config.toml
train_examples = 39062
num_classes = 13
am_softmax_margin = 0.3
residual_init = "none"
decay_fraction = 0.2
weight_decay = 0.05
Rows from block 3 of a small audio embedding model, named by matrix and row number. Rows with one number belong to one neuron. Each number is 128 + 24 x the weight over its row's rms, rounded and kept within 0 to 255. All counts start at 0. Numbers have three digits each.
After each neuron's rows are labels from the 100 clips, of 14976, where the neuron reaches its highest value: "strongest on" is what is common among them. Only what is clearly more common there than usual is listed. The data: synthesized solo parts of chorales (CocoChorales). In brackets: how many of the 100, against the usual share in percent.
# fc1: MLP up (model.blocks.3.mlp.fc1.weight, 480x160), inputs 0-159
# fc2: MLP down (model.blocks.3.mlp.fc2.weight, 160x480, transposed), outputs 0-159

fc1.207:164141161134157112121103139094119135170114126165164146117092065124151094128105117106139109097118135133151113123133125148136122154118118126183056102130137090130110157095137162133129063113123115098120171139169126157123133154143118186070108128105160100140083142118150112122116087126138098108124139104099140166112111097141104155140149121150129104105112102094163126129110102131135115133143115107114117122133106095136174142156106133140159097108101131093173120159127121144113123099131143
fc2.207:111150095096116166135155115154127153064166121099113087124137146128128144173165116155118139145142091129119195139157101130147125142097142130127171105106100170121134116139106118134129149103151120121141126126102121112113098099114133091195104138093116143127103063138139119110143132164132136116160132137108082173133114136130194093149086119090122137148139154133133118134108122128067144143136121149134127119129132167115110118090106152124127158126113145139093165133105124083133160104140115
strongest on: cello (93 vs 9.8); note A#3 (41 vs 10.5); note C4 (39 vs 10.9)

fc1.90:065101133096121067134176148147121186122081132103109111148108118132092132132149122127125156120122105125126128138071109112140133119118104114115098087112149107142130129092153117119122147134112107153106107156131133173102126096120077141118152095107150118114112132105124166131115135090118129140085123136122133124154133122085106115080090146091119084143132135146139131082071121120117095114141076128160161121166134120160162127160133117144120113186117138096165145162152105121115127148119125
fc2.90:158111131084158151135130095142167125107092142159102144107065164115091129077127091104096112178129123086169102118125177134169118141095123159160144141088182094132099109113128121149102166146125088147089131160138110121143115152102142137120108120154200090115139104121125144115118107090101128144143114105164117135130136148134134083129118128134109157128129153164113158128131100132124171134132122135121164096143125117113172130145139110127133137147115153156123111102108141083116123119151117
strongest on: viola (100 vs 8.6); note D4 (57 vs 12.3); note D#4 (27 vs 11.1)

fc1.415:074099108085128142133147149176105145094167117105130130141155150140119113173160175139108127147142078111123194103121097104116092148094133120154159156129112172133124127142143093116148146158159114120105129147101123106171122088084154062120097134125129141118086122129127098104128159142127125129134151102074121086113148155117155105134094153144123133113156127161140125138123135122079154119124146125142142124089175168124099111102145115113133155138142088159137139119111118103130148128115133
fc2.415:133136128134167159096123117158099136111166098167113110172127091152159128130137136167135096165151182116128162116155136131147142146116152122168125147120130165119165145147082113123093114122123157090137100143071092125118170136103144163146154154140133160146131125128091110165164153148150151105129127152124101128186124148122168098145122102158138171132136108155136122124146117127138164126122140183111148115127136131143130116132155110138082168145173118143141131201129105126126123113159116
strongest on: tuba (100 vs 8.6); note G#3 (49 vs 8.1); note A3 (35 vs 8.6)

fc1.59:156177102132133079120153105152102150115107185126104105127147151135146111137146107160179166148138158109112166151144132132109123141110129155122073112101127129138123118130212101089157120127121163116131130097182130102138149143114099113095124105134126132122109135167170130191152140141123108127079131103112092094121130139110159140111151123077159129132141082122154127126125128128141125104137160167128127100132124146116126126136107135136122154173184155166125129129124108119112155118165132
fc2.59:150114105129140131103157116124107137099091145116101107119139129153110147120144143151151130107156137104113118147147128167151151113147081149105114091124130119116118146084128161136141152135132156126132156113140069118129117128116102101136129104125090164135122098135167118181159104164151144078115133138077103103128143162138167180109116082158121181116137147116145132128143097131169152095079145169180095140143117119131126159149133153135127137105173167154097139117121125119112154127063141
strongest on: trumpet (100 vs 8.2); note E5 (28 vs 8.1); note D5 (27 vs 8.2)

fc1.410:099107096120113106115149128078151141154100105129160156130103159134088121084103132122106154157134091172148081128118104124140098120151170165115125120145132143141133136131141085133124161126087153096124155125153120079109178162164112127076110129123110138130109095151139109180114125120127081159096136100089144088110106138130120134099113151110149125092109126180139125124126115104131107127161142131113121154106110113092130119162144108181133126080105115140149129068100142133108159128136141
fc2.410:109099123117128132116130155101101138125133115115162118135131160128092119101114120143146127152140122153123078150135168137160101113191117162153116108140147142124124131162107144117131113080072171073113157109179133078089197146160131114111104125127127118159186112083111091141159099145140104159131120139139153141111132132141115110115112163146136156119083136159109118132115120106101111089128139168111154131113145117114143158115158133181104110073118094143145133106123124127113142107122141
strongest on: bassoon (100 vs 8.3); note A3 (53 vs 8.6)

fc1.384:081144166117164101102106122135133105173168121111114148119112165114133134122126104147120138119099082157142101149108152125120137120109152166128104127151145128181110117112111086176120121162094105073114110179140155096110113113098136129120113116112163105130086179165119066141094140150119118120140123129106142137108094112157127131129077149071116115112130128133117114133184103150144118108128110115069164144119121131142129139155127094126144121120141142100150095104134135098090098140118106
fc2.384:092145135145103102149092174127123126147133123096084141090126158108127128123160100120131125132096116160122154142105114123116116114076135130107119116122146120162104139182149127136127086125120084075134107151161156103087109113099121149135074134116144112130127190152140072166116151168123135148170141122118130138135106076126139131199100130145129125154125145132110096116147094187124135100120110131103181123175133161123121131119091138103129142146132132144129124127153138109116108091104108
strongest on: clarinet (100 vs 8.9); note C#4 (44 vs 11.9)

fc1.412:101091116132128096083141148102118135115135188143146122108144103081136123106094123112128102079114127151108163126119103094112140106112177124169110125096122111116140137130138077153152148100136106120110109139123159117142125109128131145103116114149103114139149129134137151145123133117109139133090151075123099138118084158120168163154112110107134089066125115144130142088112137103131122124141104092182121108139061159121148120140130082118100134103140092101125158129148076160142128169158097
fc2.412:146101162103104174123138158113124120142107158130152111155168102125126096099075163127089154084109101126164134123108119118115103131101148114119119173128124097122112135122089111125158126140122151165113086124184123105119106140112139134138109161090129117163123108144122142098131144115115144156105083124180121078101107102105144124103125128157125119093125143176105122134103124127119105188077118096163109112102138153118123106128092122169121139105127149144098149143173133114151163167095144
strongest on: violin (99 vs 14); note F#5 (40 vs 7.4); note D#5 (25 vs 9.2)

fc1.229:140151122120129162091108099111115125117136167151169138102121129120165148110117105141117124131114103151118124129139138149120114106149189143111103138120090129105129157106074092116111160106128125088135116132150148107162118134110173101179117123136109145131119126138126105125107132120130131120113065105140094127081185169116130142154115122131124139107140096135156134154117146108090137144118167132148076183091131134095069128145107118093151123044142110086132116115115156135132141107165119
fc2.229:130131152147120089150138115130121130121112132092116127139147132097086122090164114104126196135127135135147108137102163118147139179154084137108113152136135121148150076099190109124110124130136115140126135162139128150132133160105116111079126114144157116106155140145118150128154149090101149155141147119098134113136131112142135126113146118142126086127134159165112168105127151124140096128112112120123197083154136170102192132161172128162050131160164126119147119128135129134118137156113167
strongest on: violin (97 vs 14); note D#5 (43 vs 9.2); note D5 (38 vs 8.2)

fc1.458:090121132121107107110141109131110161148104102129145110133136082125123155084168138140133146144113092144116112129107116134138106115125090099106122113112160099136156144116156128126143118085112126100133120177134189150151139149096127149093089107131129142113134118147134117167176152107162158155110102108121108157107170124140121125092127105103120138151153104134137112122084146153153113128144124102118113162089138117123079140121121118100174067134142114096119127114216171091113134134079126
fc2.458:153086163154142131130156169130095180158093112148127134182142098112107132152136129165163139138133145147132110129147122171125129103109082115075118142143174142112163130135116131094134108106149112135144119141135149147160150125143149159148145152134125109106163148175137129136169115120156206093123118133111115161152202118110124153136135122115113140117126134145102142116141143125147097110137158123175102112118156077109095126136154128137137114140117066131121131130165181132102141140113143
strongest on: cello (85 vs 9.8); note A#3 (26 vs 10.5)

fc1.209:108151127119097162130131120151137158143126170126141065151141153119121131094152154116140143106100061163155126098089124111112130125106093130104106116132118122142126122102138111136124122125127132095122116162133154162129129122101122175098103087180122142122134164159150129140128175101087161140088110113127078135091174102134118133114180163092107126151155118150101090128108168107132138132106130126104124164107166098116076119124115154121142070130143131105109126123128145120097132141077123
fc2.209:118089147126115130121130123150107165107091104125103169135122102123085142097092108147155122176117164129103136136120151151153101132111084104056120099147149126128117130099123110107112148127109087180158105098119142161136161104122158130172139149085114140122146148141139116142160153117153148117104101117122144101124167134120107126126109123073121136165089184164113152089158157135151104123113124118125092134128123106095127148095144117106095098155133096133089121127143179120094103095133139
strongest on: viola (53 vs 8.6)

fc1.419:106166149137141102118065129125110101143147113095105143118118155100121134139126101097104144155105101168139121128109141111115159131102138161113111081149141136171101134135124112161125110169104101075125130157134151080095104132096139139084095113138162105130110154164117076135105152133089130148161126085106146114111102097145122137149082145093105120113126118105120113128161111150153129116145106119112166179167113139161099139143120075127131126120136122114149085112143162108088105124140084
fc2.419:110147154132122111145113164131113135133108142110105142108104159113140139098141073117133126120100106157132158150112126117085126115081128136118106118144122137169105134163125114120117090131093079086136122158154155121098075099087116152127102139130151108133131215140120076180122156187109151138139163143116141142138106086127144121189109140140142101140123166114110091111150112169118136096142122120098178140167129143118135129113098131109122130149136139121145103111165133096114111116107114
strongest on: clarinet (100 vs 8.9); note C#4 (45 vs 11.9)

fc1.468:160077120087132082133160144184171149118088136062089123142112141118120123104147103140127112131143121115144124100092100127155117152093102110154134112105150120147134097091118137138105115149148118149109103149146107144105149114138120136124156106134169092098144132124104157141095126117105157121097115094135133129148145123132089114116113158108100120107148106144146127134062079131118145116141107101160171137183149101157180091151124124108141131162136129140132112091099105085110116159154119
fc2.468:145121129105163120136131090123152131101089106157089143124059150118108143075135099111121130151146123082144115102112163120160129160093138147169119128099177090133114144109122135127088169152107089143067134126109094116108132160114111154157120121145198086111134112120112119105120125111101111134166098113143132118139133152121105102125135126118137125151115130164115146120119095122142149114125121157111154087138145135102180126114154107106087137163135177145137113113074135104127108106162121
strongest on: viola (100 vs 8.6); note D4 (46 vs 12.3); note F4 (29 vs 9.1)

fc1.202:149117099115128143133094126147127107133122164123171132137127127094143115048117098158117140169103121090138122126127169144120154116143142162133136115121139090107120113112196159133140172127127108133148118143143107069099143134113169102121088118117154128105120148091110165144100136116143149163149110091124150148126136153101081119120113162135130106116168161149144139116146091112103148149112183117130108141147171142136159117092112121178157141153134086109155139118100116088104098119129100
fc2.202:109167145121162110116145130097118130101099115155083096110113115146140162177153101130138130091138141146114147116166140083147084104130114143130164141151111172147103127106087110122100122094140139110125100153099141159135088130119107143124163110164126098132138095112132138126152069168139113144128123142118089115145151123133135084153083101099160056122073075141102130122080132108122124114131084164132154098125135120102110110128123136088113119127115130135101090105115105145126129132120158
strongest on: viola (99 vs 8.6); note D4 (53 vs 12.3); note D#4 (34 vs 11.1)

fc1.28:157089118139117098174114131113140165117137123113132138121136150123119085081103132148154143161129121102092113120141132143133174156122143138122143099097141079111170102125143156132136197144123114150104170077135134096077146164115109095096074103115172135146081162098126165127097130078110147127114155099148141071130120136127142122131107153152137105118157182139136122136130083158156133124120165113144115126151124127123153131110129106153112139161117091107146140142148142121090130125127107
fc2.28:136169165123117150105143117126092099105080145135156077102103132139157180142155112080123116126111158147133130138118134120115110119133127148143125158094084151151096125113117131109101126109135134123158128178119163150117090149095101114166204113135139119144104124100110137121144107164128150120105111197133100122103131118139144114102090128089137104139086122114111141129083144107100151167117122189120121085156147160143122132112128120084145116120130133130152091179104109136139133129138148
strongest on: viola (99 vs 8.6); note D#4 (47 vs 11.1)

fc1.431:096126104103119117123093134137115130125164131125142128091109168120090153147143114107112134125107113135126152166116095141114143102108141149165128097121139146125125137111146100201111062109106125157107059159123167124112123112159121140088089142109100102104106136182119107130123107135097120120140137113094135142149075066157126117149138125125156145135133120113091134074170108143202122092117101148094134106147167143114143137139113110144156133121127117111128116120141131119116091160105144
fc2.431:130148166159125112113129161144098118118116122077133137109111146120133149117115129128115140135121084156141110129093170095126159110089146142103118130137159146138094109165100148144112118117130096110134114142113171119088070133076111125128125146125176144164119186099124075152121163159058162130102134152140146156132105104121153111142091158100133121109103147113132073142170130130147134141088132100123163089164156114165136100110117124158140167104152153130119127140128127108107104125116145
strongest on: clarinet (100 vs 8.9); note D#4 (46 vs 11.1); note C#4 (38 vs 11.9)

fc1.453:169164157119127082113099084134092100155149094122118128128129097141123129097149126151153117129076132125131119142130158122132127137135124145100133087132115093119144117132172109131121124149117175161126113124130107105120126114098137123147139157102127137104101134104130099112112109150146092130117108168114134092123134101150147111088073150178071110176142124158181113157107173104122076132119120125082091136089141141143095145114121140120178133144118119156166075128118170120154135124097143
fc2.453:132142146141113170093109172116125123134115165134155125146171075112132101148078154095122096129136142123109122127125118161102174099155142132135135118148144085110111129148136158125129140101127146118097132094125135126138180145144146132148132187095164148146142169147151140119155176101151131164144112098155140060134077144106110103118105127120094108121140139144149137129158136162147100174137124138175122129133128110139120179094144106094152138122162135113121141128188131156125138173113113
strongest on: trumpet (100 vs 8.2); note E5 (50 vs 8.1); note D#5 (50 vs 9.2)

fc1.170:110178146129145169118129102111135104104118168136127105118118155098162145128122131135154149114111099119161138085081090094131146139116112123126153118130173135098099132116160102133140145088148119076138079148137113144145126109100145142075099103122119127072104123147128152115133131134103126155084118132116072147142157138130077108132140150147090154153144126136075159146132151115119133123130137120094135170130168114105157092096114110096091109140119121109100133135085159079133151143135087
fc2.170:166102162134090128131156158177093151108101108082128111105129131123117154087121133133127106155113112115087130122127164117165096136133087126103097124118103136130114108114131122119134143141088136191104157143101133156104153096128103103128134114117133107156187149128132091126129166113154139104110125106191153102111128139147121156125126117078149124136097118146143138125148175134121115120099136136160113145110144100168102174110122140126126107104146076141119175073118168130104082102115144
strongest on: violin (34 vs 14)

fc1.470:090119097130109108121144098086158152160119138137144135122107146134092134089126132116091164175129108189142112139112105103137101131154157159111105131121119169147129136139132093115104169141073130114136140113151117076110158164163103121077109150129093144118125103167148121160115122111122079150099131103084169089111090117121113167083114155104151114105084126167145108106138110100118121137152126130141135154090112119098132129167138097156130117087113135128145135094096127144110139131131143
fc2.470:110113119129116135099148150110097133129141140114156123127108147134096117106102123137146120164147137145150087140140160156158102112186130169154115102127154147135134136154103136124128125073074177069123157124174117087074187141157126116113088128121119116160180109093115096151164109140133108167120119136122150135108136140137120118107127175151135162124083139148117117128121121090112114093128150156098157128111136123118150163128166139177114127075117097150159135097123131141121154111136129
strongest on: bassoon (100 vs 8.3); note A3 (52 vs 8.6)

fc1.148:141104140152118135128110107113135140116125115123115102138166100121118127158148140079130102124091110102128125109128131141123145138134152146135110050113166094186130147144173161190168151156107121103148131125126102140147165124149162174146094174151128110085123162203127105143124118151135126103129125126112128087120107095103111167090089090169095117126132128121128149159149133166118100142119165133157126150144077126171143159133137133128141147109117096108136115142110117128123129146149142
fc2.148:125104185121148111126101115152126162134120137171109157156090107115125131103151127171132179142129130145149103086154112136108129133113131123119111154155096099020189158143093091129149118149170115096125139113097114144127120131141125126099159126141110119167138083156148116099121144118180200120111123144131110154116167123115145134132123148135166126100126124110136131141138123104116130104165134115085116110131099121113108140170108111140114120139112139144088127143157128130132168104105129
strongest on: double bass (27 vs 1.9)

fc1.216:091115135142137101148117153136104138115192069089091160093101092116187136078158115156151120113143143128093138110145133115110125123170167097162130133139108114163107117120100085139096143185113119123123127157143101121089131107132125124079159148129135105163114157137121129142105109108159090110133133115127132134116128127150166173127083120150106133098150164117124086122092133151167084127148073113117124113117101109115132143103117115120151087149097102147138129120145158110115123128137130
fc2.216:104108122131113126155096144130116084137116134098100144120112148120160112104147112098140114141119051111106145121116128132105148176134139136151069071111124097184128156137093145120094136196104119115150151108131123124082148105100080119134132130111085123166097140142101118121121138120086128105147110104143142109118141100074116103131148099116141123104127100139166090143135091125099177096099121132134115118156157112152149119148123126122152126146141147118116157085155124116115097099094104
strongest on: viola (90 vs 8.6)

fc1.297:068107131112097153134118147121150120147137118089154143142149135138116148111187130088159133191113060134130111080139116128111076138122116114141145156107126136178133122095108138112126135137158148072103105125150155166125123136139147121065133132118097127074131101154105123170121147125166132177102079120127112141088167122132122127081110139120112159093155109143100127121122128158148130126159132135150123154095136147111121137150112138140128124107131102101103150092126129114090148126094139
fc2.297:151106182157146113151184162156067149153104117122121106149129098125132139106127152174114129138132110167155107132112131132172106137115101147128090117161178144135148130147139119119108120102140127168148138125102145172122160109133113187142134154135128114172147172128142117117175124105150165108110151165119138141203170136165122117114113143131127153105112150145119132107128140157169124097128124123142097084116157114120132099135157134156122106110133116124101118148181130133099122129105176
strongest on: bassoon (81 vs 8.3); note G#3 (36 vs 8.1)

fc1.462:070124121087117142141131139119114132111134117124126192130144160154130143143138129146160087152108128130113191135143054112121124151119140133091126168159103192180064094131112119115136135141127109088154092144096150139130115144104117109081121084098102110123106105141114181148169134123097151121104144129123118124103119108118130119142121139169085084122144151171099105148089140140124146106165131152146138111132117155126113102090133114162127124138150135137125151107126131129112105113131127
fc2.462:143114127141121137132110114117133154128111092140144126140123204112155117162112164136159100163153133122082175121160101143133125131157150124142126166102101136155133170156099149133117141158085124088165134133084161164105177159142137152154111139118134080150127110152108147134157086127123162094146135142124127136096141096145147142165106101179139117151144097132123143134089107147089129110153134125119124097154109129122127119114141090133151091124111123123146180168125093134132103090180126
strongest on: double bass (100 vs 1.9)

fc1.6:082097100130121122091110085088156160153109116145134145131117177137103121083098124147098145169145103168144079130129092136133105139179169168113113160135121155141142143135139099113117164131121118115146157135135101085117168152160126124085123131119118115127119090143147117157114121102119099168108132100090129072108099154154133154105122158099134112070110121139118135109144134107117101108139126139104110149105125109110129132177139072168120123087120123130129108084095141133106150132153140
fc2.6:087107119124137133111136142092118125142132129115162129130114149133116102102113128138144125160143125152132084146154166142160097117183143157166111113147157139092117136154109129130127101078084159078113144119176135089082185166144130114100115142127136119169169122096116096154171115142133100156114102114131157127116119138144124118105105169151134149129097142191128117136105125120109123116121152170096155113105126121092142136115165150191124114066107118160145112122121097134103140113125136
strongest on: bassoon (100 vs 8.3); note A3 (55 vs 8.6)

fc1.76:088111132087128112130138128151112154109185133129106140157163106137142124139164159144102142161144097118139192098123103108115102146060130097168135145102130162144120143163147085134129157135137138126089124152091109112151141103099174074106114128131146170122096133113124102119118169143115127127149143102074093076134137131114149129113096145124151145113158112159119140139133128115095153135142113123118116112109151148122077135105135132084135182127162099174137125143093137105142136105140129
fc2.76:128170133109153131088118130173099137113168104154099094168132071156152114121142124151135128165178184113114154117145127152138141149104151128154122132104135129131159142139116113103123119160150160125098115131094093113130153136124162123116137164141129160108104117136114130151151151159157158102120130124140099140149147143105165078140119113134164162129153157145130121108160115103115168130121114169145143109134154166147123153149143113116078181145194112167157125186112133122158126125140097
strongest on: tuba (100 vs 8.6); note G#3 (58 vs 8.1)

fc1.274:155128084103124149111127117087154111150099159196113157128103145094097124184137140130118109127095107129098137099101100150126093110125100106120109130142172125144146125139135084132209131126130135127154084116116107118141166093091149145092143148107096107092113086193150117131125166113134118136105100132122114118150150077093116133113112101146106157134101106162137116114132097143131146135134091119093140109128105119138146190158135142111132105128137110128109128130108154150120107161112121
fc2.274:109121116123133142142126145138120171130162102137161122148100128130173173085141109154151139090190135157139142056128136138121102142136103161122092113124107129101124116137109157110114111115146115157100167183095166162082102066141083151137148120099126136121140126128142129119155142144132180124130164159136118145133162153108113107129139133101089132143130167139116101084147178093119126124074123117108116142151147112113146160119123165125078148137132096134098112109105134139121114113141122
strongest on: flute (83 vs 8.5); note D#5 (45 vs 9.2); note C#5 (31 vs 9.8)

fc1.197:109151153147137088102087134147136134112162148100123182133102119129133120124116100120129139147145115134098106151154176120109174127100153125104122130115121125167153145126130112169086092155102105090098100129155151098113105151121103086096094110124151130138127161141132087152111134176072145104159136111116094128099121103133118178108123126096150165123120080122087130128118146125141145106161145143107139129155087106141103099119098112137181132152132111076113117117141152129093108120149182
fc2.197:087108142123119141145060137144133135149133152137099159122138145099105107157161141154140119101101129150109127131105129149107143123088111122089122077141161106137106136121121138130139116130103106110166111196143169118086110110110122145141104133133136096134082138169127078129128156126099159162147127141120150177135129066095126122170102116110116094116134171101096079126157123155094139118129106110087141098136132144144123155122105119097134125139118114147118106080151121070117114095113107
strongest on: clarinet (100 vs 8.9); note D4 (46 vs 12.3); note C#4 (38 vs 11.9)

fc1.64:093144156127124108095159104131157157097163090157112129125130146164115158136149147134116107157136149151125146148149161101116120122073127130157111168076102177148112123122106068123111099104127121102141107134134118121158124111127134078114132150193156127123085078122126104148147161179108098139100129124107083113131134092156146112117121100127151129154124072129114142113104134124143128141126096105143120098142123124157096128157143132102107173114158106171137108144094122113164128131173123
fc2.64:126165107101113123115079128151143190093117108149134118141143129127138164158115145108114115133137130127096180114125087157116133152094087141160084112082123105143118158131099123136109145100120153129118131128106174110159101139098114117122130120131096139136105113129143143151150125138123134126172153098148108123100157118097144107171125077144128127133098147137130133121139111091143147112119141169132147118134144143146104159104104110090096167185226109149115143151104131123186133113128142
strongest on: tuba (99 vs 8.6); note D4 (59 vs 12.3); note G3 (28 vs 6.1)

fc1.283:111138054090126104080166126152121134091104185131097100126153140123133109090123091128166107123139157111133118133097114139121168134120142153135128144102157170165092170118177091116164118108156161092135128131134118146133144137101103138092097109165106148075154121147147133145130110131138127104109146147091080118112129153130143112122139100094127130122147121100165143115145120111195123096128142163125126117103119138125180135133133110140109161147174149160126151117115107111107150103129108
fc2.283:125139098120102149160152104140109177121089159145130109113130186155112128131137109169146159151161149102104167143131148130121133141132096142114094087134088145127135117094143145110152146141119132169151163089117087121125147153117091083125110103127076177139114108129170118164138116119142130086135144116091095151111140172121137171102149095133144137136139155104130108097151128133154143113089171148105102146141150148114128148135112122152109091088170143149090100114086112132117132109090140
strongest on: trumpet (100 vs 8.2); note D#5 (34 vs 9.2); note F#5 (30 vs 7.4)

fc1.206:120154123155120090144103164113123151111125114107142097117098106153101143127123150126158133118103135133145130082120098127137135153119160143161088127123099121064104132147105147124114118100162118134100092142144146070171108164122085104110103086144106142100150126128136154123108121093164137115113124204161103111121147139139113179137123138166108141157108135105135133131128165119105127109150147067132137123137120144210135131109126101144156125138136124105140083105075123142117131098138153
fc2.206:122138128095124120139132166141161089111134123128156118123120131146140148135101105107115125132116106157147085101123177064103148130122116061111115171160116149099129112102111066150109147122147142108134139099116136086111086118128104124102172133139140138101106168104120101103131121085097153130136121169103096118113138149133091123085103133079115142081121135118154127130088147147178154166183146145099128119117121107098112145121081113147129130122146117152111114181129151119154144147132125
strongest on: saxophone (100 vs 1.8); note F4 (34 vs 9.1); note D#4 (33 vs 11.1)

fc1.33:153125141112131105139100102128153095133110053115096113129125160154136160105164103141110128137101084137147123135113114137116149155163114144095150103126124127149129121143174136125090137151131161132131113114097087117121139168077120092123146092144103132109127113142111120110095127167121092126135103143072132093115144086123115115121110158159120070181147122118143116184136156094134109126091097153092122146127168131149088124158121115114125145159114136156147111136127175114133147128067146
fc2.33:152140183130148117099149141113084129113100136139176147156147061119141123105090163120100121162120124107117131148113182143109155132115151119127101112134174116096120116120109115149164129147123128162118102125125139086072154117081170111139163140126164151152144128134128127109146173065107165169137131110167141095153107139106100108110121109117109132088115132110126112135157166152157135154122157106154124102106134136144135142094133107142097166130174114134139146141154132133139130183136115
strongest on: trumpet (100 vs 8.2); note D#5 (67 vs 9.2)

fc1.182:123156116126153119159144147146142130128150165160139080131093155118103134148185155140100113089131132115106182146149139126122168119106133130144174147109162136078121133145150135163149103114176130157121133148126149137157125124108115070085105086146173102138110124139111119110137133127104148106140106142128133149154098098139131115152153134154142082145192121096110141139161111138087124120096137066135126066128138116124137133143111144147166149170146122093117116114120095098104119148126159
fc2.182:145112157150158145116143142116090146147151085126164109140150118138098120148135118146103109198128129161164093137148152095164118110155116153118107115149160135142165080144121130090162110120098189113144174111149124116132149141133098142100097150124123126109168112147116129145138144134170090142146157159091142148168119147143111155091111155145130115115105135101094140136134136139151158101092168193132165129139136148125121136125158118167104136080148124125155133125157098128123170127166138
strongest on: viola (73 vs 8.6)

fc1.362:125144150144137106108102080096133132157171136155144173110135106122120150106146154100103110110099124131177102134143121109124123132152109122131181131043120082111127146126131118106129133087142125155112140167151133090198110127105125122097099129149121124084108124090157110144104131139137134101116144105115103094118114133156126115147104109102140113154183128127130125104102125156134133123155114092144110142098131112083123088138127103130166092090110083144097126117136170094110112129098088
fc2.362:084180089130169149083110114123149106163130144151143136128099156094075147127124104108153139097152121155106142163097122138160140155137117165111146162081094099117137131137138120109116180095156133133115163139101128116141081128104169127132143137082111113109141094157181111149135122157133128115118126102143105112133112115122146123154139111131132138156178133154142105105116102135109103118109119120157111102133131141080132080127127077117118100119092092114087135143156146137139146111137062
strongest on: cello (100 vs 9.8); note A#3 (28 vs 10.5)

fc1.254:104118104111148096125106162140128085150166155145123119144114117104102119128158152132134191099092127175142164119117103151126127146137185127133141155154097122075151161146145122118081109144171126142118137122120124084114139114121096126077162110152112141112107123082128161119105116111168162115130118144141122107117127125127130122170130153139143118142135090110163144141088103151157179110133155131068133173103140117137136133147081113113133159166114095168137114140102150147104141135102090
fc2.254:126104140147127104153090130122157127134153150163126131153117105115158125105129137131123159127102141113118111122150113110096133154134151076109109179165108115041162150094099085147085146154153087096128127129136134114114130122158133167134164125098110120117089095115069139135087092100180158125163127160122138126101147153143106147148129122101084149098100142136113136098102099128159138137149156129093111110147123163127139121120072136118138164168127124160110127137098144128141150116123128
strongest on: saxophone (100 vs 1.8); note D#4 (33 vs 11.1); note F4 (32 vs 9.1)

fc1.114:157169097095120140162121104139128108141153157111127172157133145121105130097109104097106142188119151119150128150133126133104126111127120161088153077132150133192136142118064082101147142131102119115161112144141160068111122126158148117107116138143123124137154110141115132142109114111130146176164126155147127096104130114110095150116107130171171120105109131134169134130152156126134148111168126121145148158157115128172174138109139099132133140096125135108142141076073134125091121134173128
fc2.114:146156136124135136152129183144104145105125112145112165134120143093123144100136095142182137116143128107139124105171134160123108107132131131146112125155099165147112138142076117102131130094097138100158135189143109133089144120107152089046100110142135103143180136136097112145114102142122137146130141138175115106129133116135116165111121150194156078143125145105098110135135101130119139080143173160104142146130144122121151178121135121131124106116111108125127155073117126100151101104153108
strongest on: double bass (100 vs 1.9)

fc1.365:098106101107107086121125148094149109166109121136185159113112172121114152077123143128121137138138056139156087132122129147134092108185165154132126123106135154155137134125135119148119162109082140110106142139177108095078160140144133117069096149099095147143140064140116141143135103125125107152095138115088144095112116128133137149079093137108141134105114118150147156153135130114140129125149114111139127127117101114087105135145122138165142132090092091138150147093122119154105141113146141
fc2.365:123124106103129122108110150098112156116124118123148122134120167129096128112105125119158123141126125136123086143138157154146110114191115150145122094133156127119112152164112136110121121070055160082115149101182151092097182131167120124118109112120127112158149104080094084144176099161143104145137126136144135137100140138148120108122143147133124144140090126157120130124118122103101126066133152155115158147101135122125127179117157135170099102082112095134164135098102145113118120088121138
strongest on: bassoon (100 vs 8.3); note A3 (57 vs 8.6); note G3 (27 vs 6.1)

fc1.174:079118137093130156097142115104139115106126105104108088121129122116119175123135105088140131133092129130118099131090201110107119130122189146098150144141117149101094136141113108154115090086111135121114108128120143109132112113147161151159080128142125168071152119119142159158127099137116139125122114096108107124124159133137136115120109134066150135113107117116145137176127123112150127112113111068116103132118162140144094117122148138162090127161130140182125116113169132148147091192149101
fc2.174:177148104119116092077154080138100140122145140069124118128091115125141133125152203108124108122099140147106137102075115147070099118127146137094134109111139113163120102124134116135084110150126170124142129119173103106136154105136115099152130140118142102125143154095144096164144153100114145142097080101154148121133139106107127132156124128097092126124142096158091145133100163139165112132105125168116137118098167091163119134130104131106180132113122120120130121150100128153122116157122174
strongest on: bassoon (37 vs 8.3)

fc1.461:101149113097129136134130143163161150164134175146158140144114166139107146112142159119117133128121107102144157172114092114104149166101162124143109141121077131104168137104116051145145146118103153181141089121144111121118147129140091143144089120100107128116128128120128117140123118124110120111143107118151108170118104115147135123093089093098186061162146138132110104120105173099169114108154155133126122104093179110087123128133127121142139113103166136125120126134105091119129120167131157
fc2.461:168112121103115111125116144154084105098095133111061087096153128120130124122127093145141113120114083120108124131133143182141144092146118165116117101093175103142115143145133195131184092129133123126123142171109107145096126120110121128088113138114155130108133171105117123142081133138162152137115137141052112109109126111123160110160189105154127119129141084113135155097153095146141133103116127114135133127161111169134140177144150144133117129155152131148149129123149162137096130136139122
strongest on: trumpet (42 vs 8.2); note D#5 (40 vs 9.2)

fc1.95:106084117130122101118116137091092138101147186135141155136159091098116102112099142119103121094135101132115156115129106120104129140103173130167115130096129103146170128130131101133165151111103129140089097124138153113132114112124134124106106121124106119120120123133140150130117117117083148153074113104139084134081082136116167167110116114119120086071124084165154117096135124098145098135130126075159136119148079167117149115149104101143129135106142095109120124142158069155151131169142101
fc2.95:155083128097128142109134174090133103118090137129129148143169113133143087133067142094097143089086108098144138092087119122077102115112132091146142160113135096117106118141109109137149138110107154143111102099155185093122122151136104108094127167095135129145111100150158166100137151136097132162131095146177139105112102109106127115129120146120149093104169160185103147138118162109134137164108133130166144112131142149109121099143099133151110139106116142155120138103149108133132154156096145
strongest on: violin (98 vs 14); note F#5 (40 vs 7.4)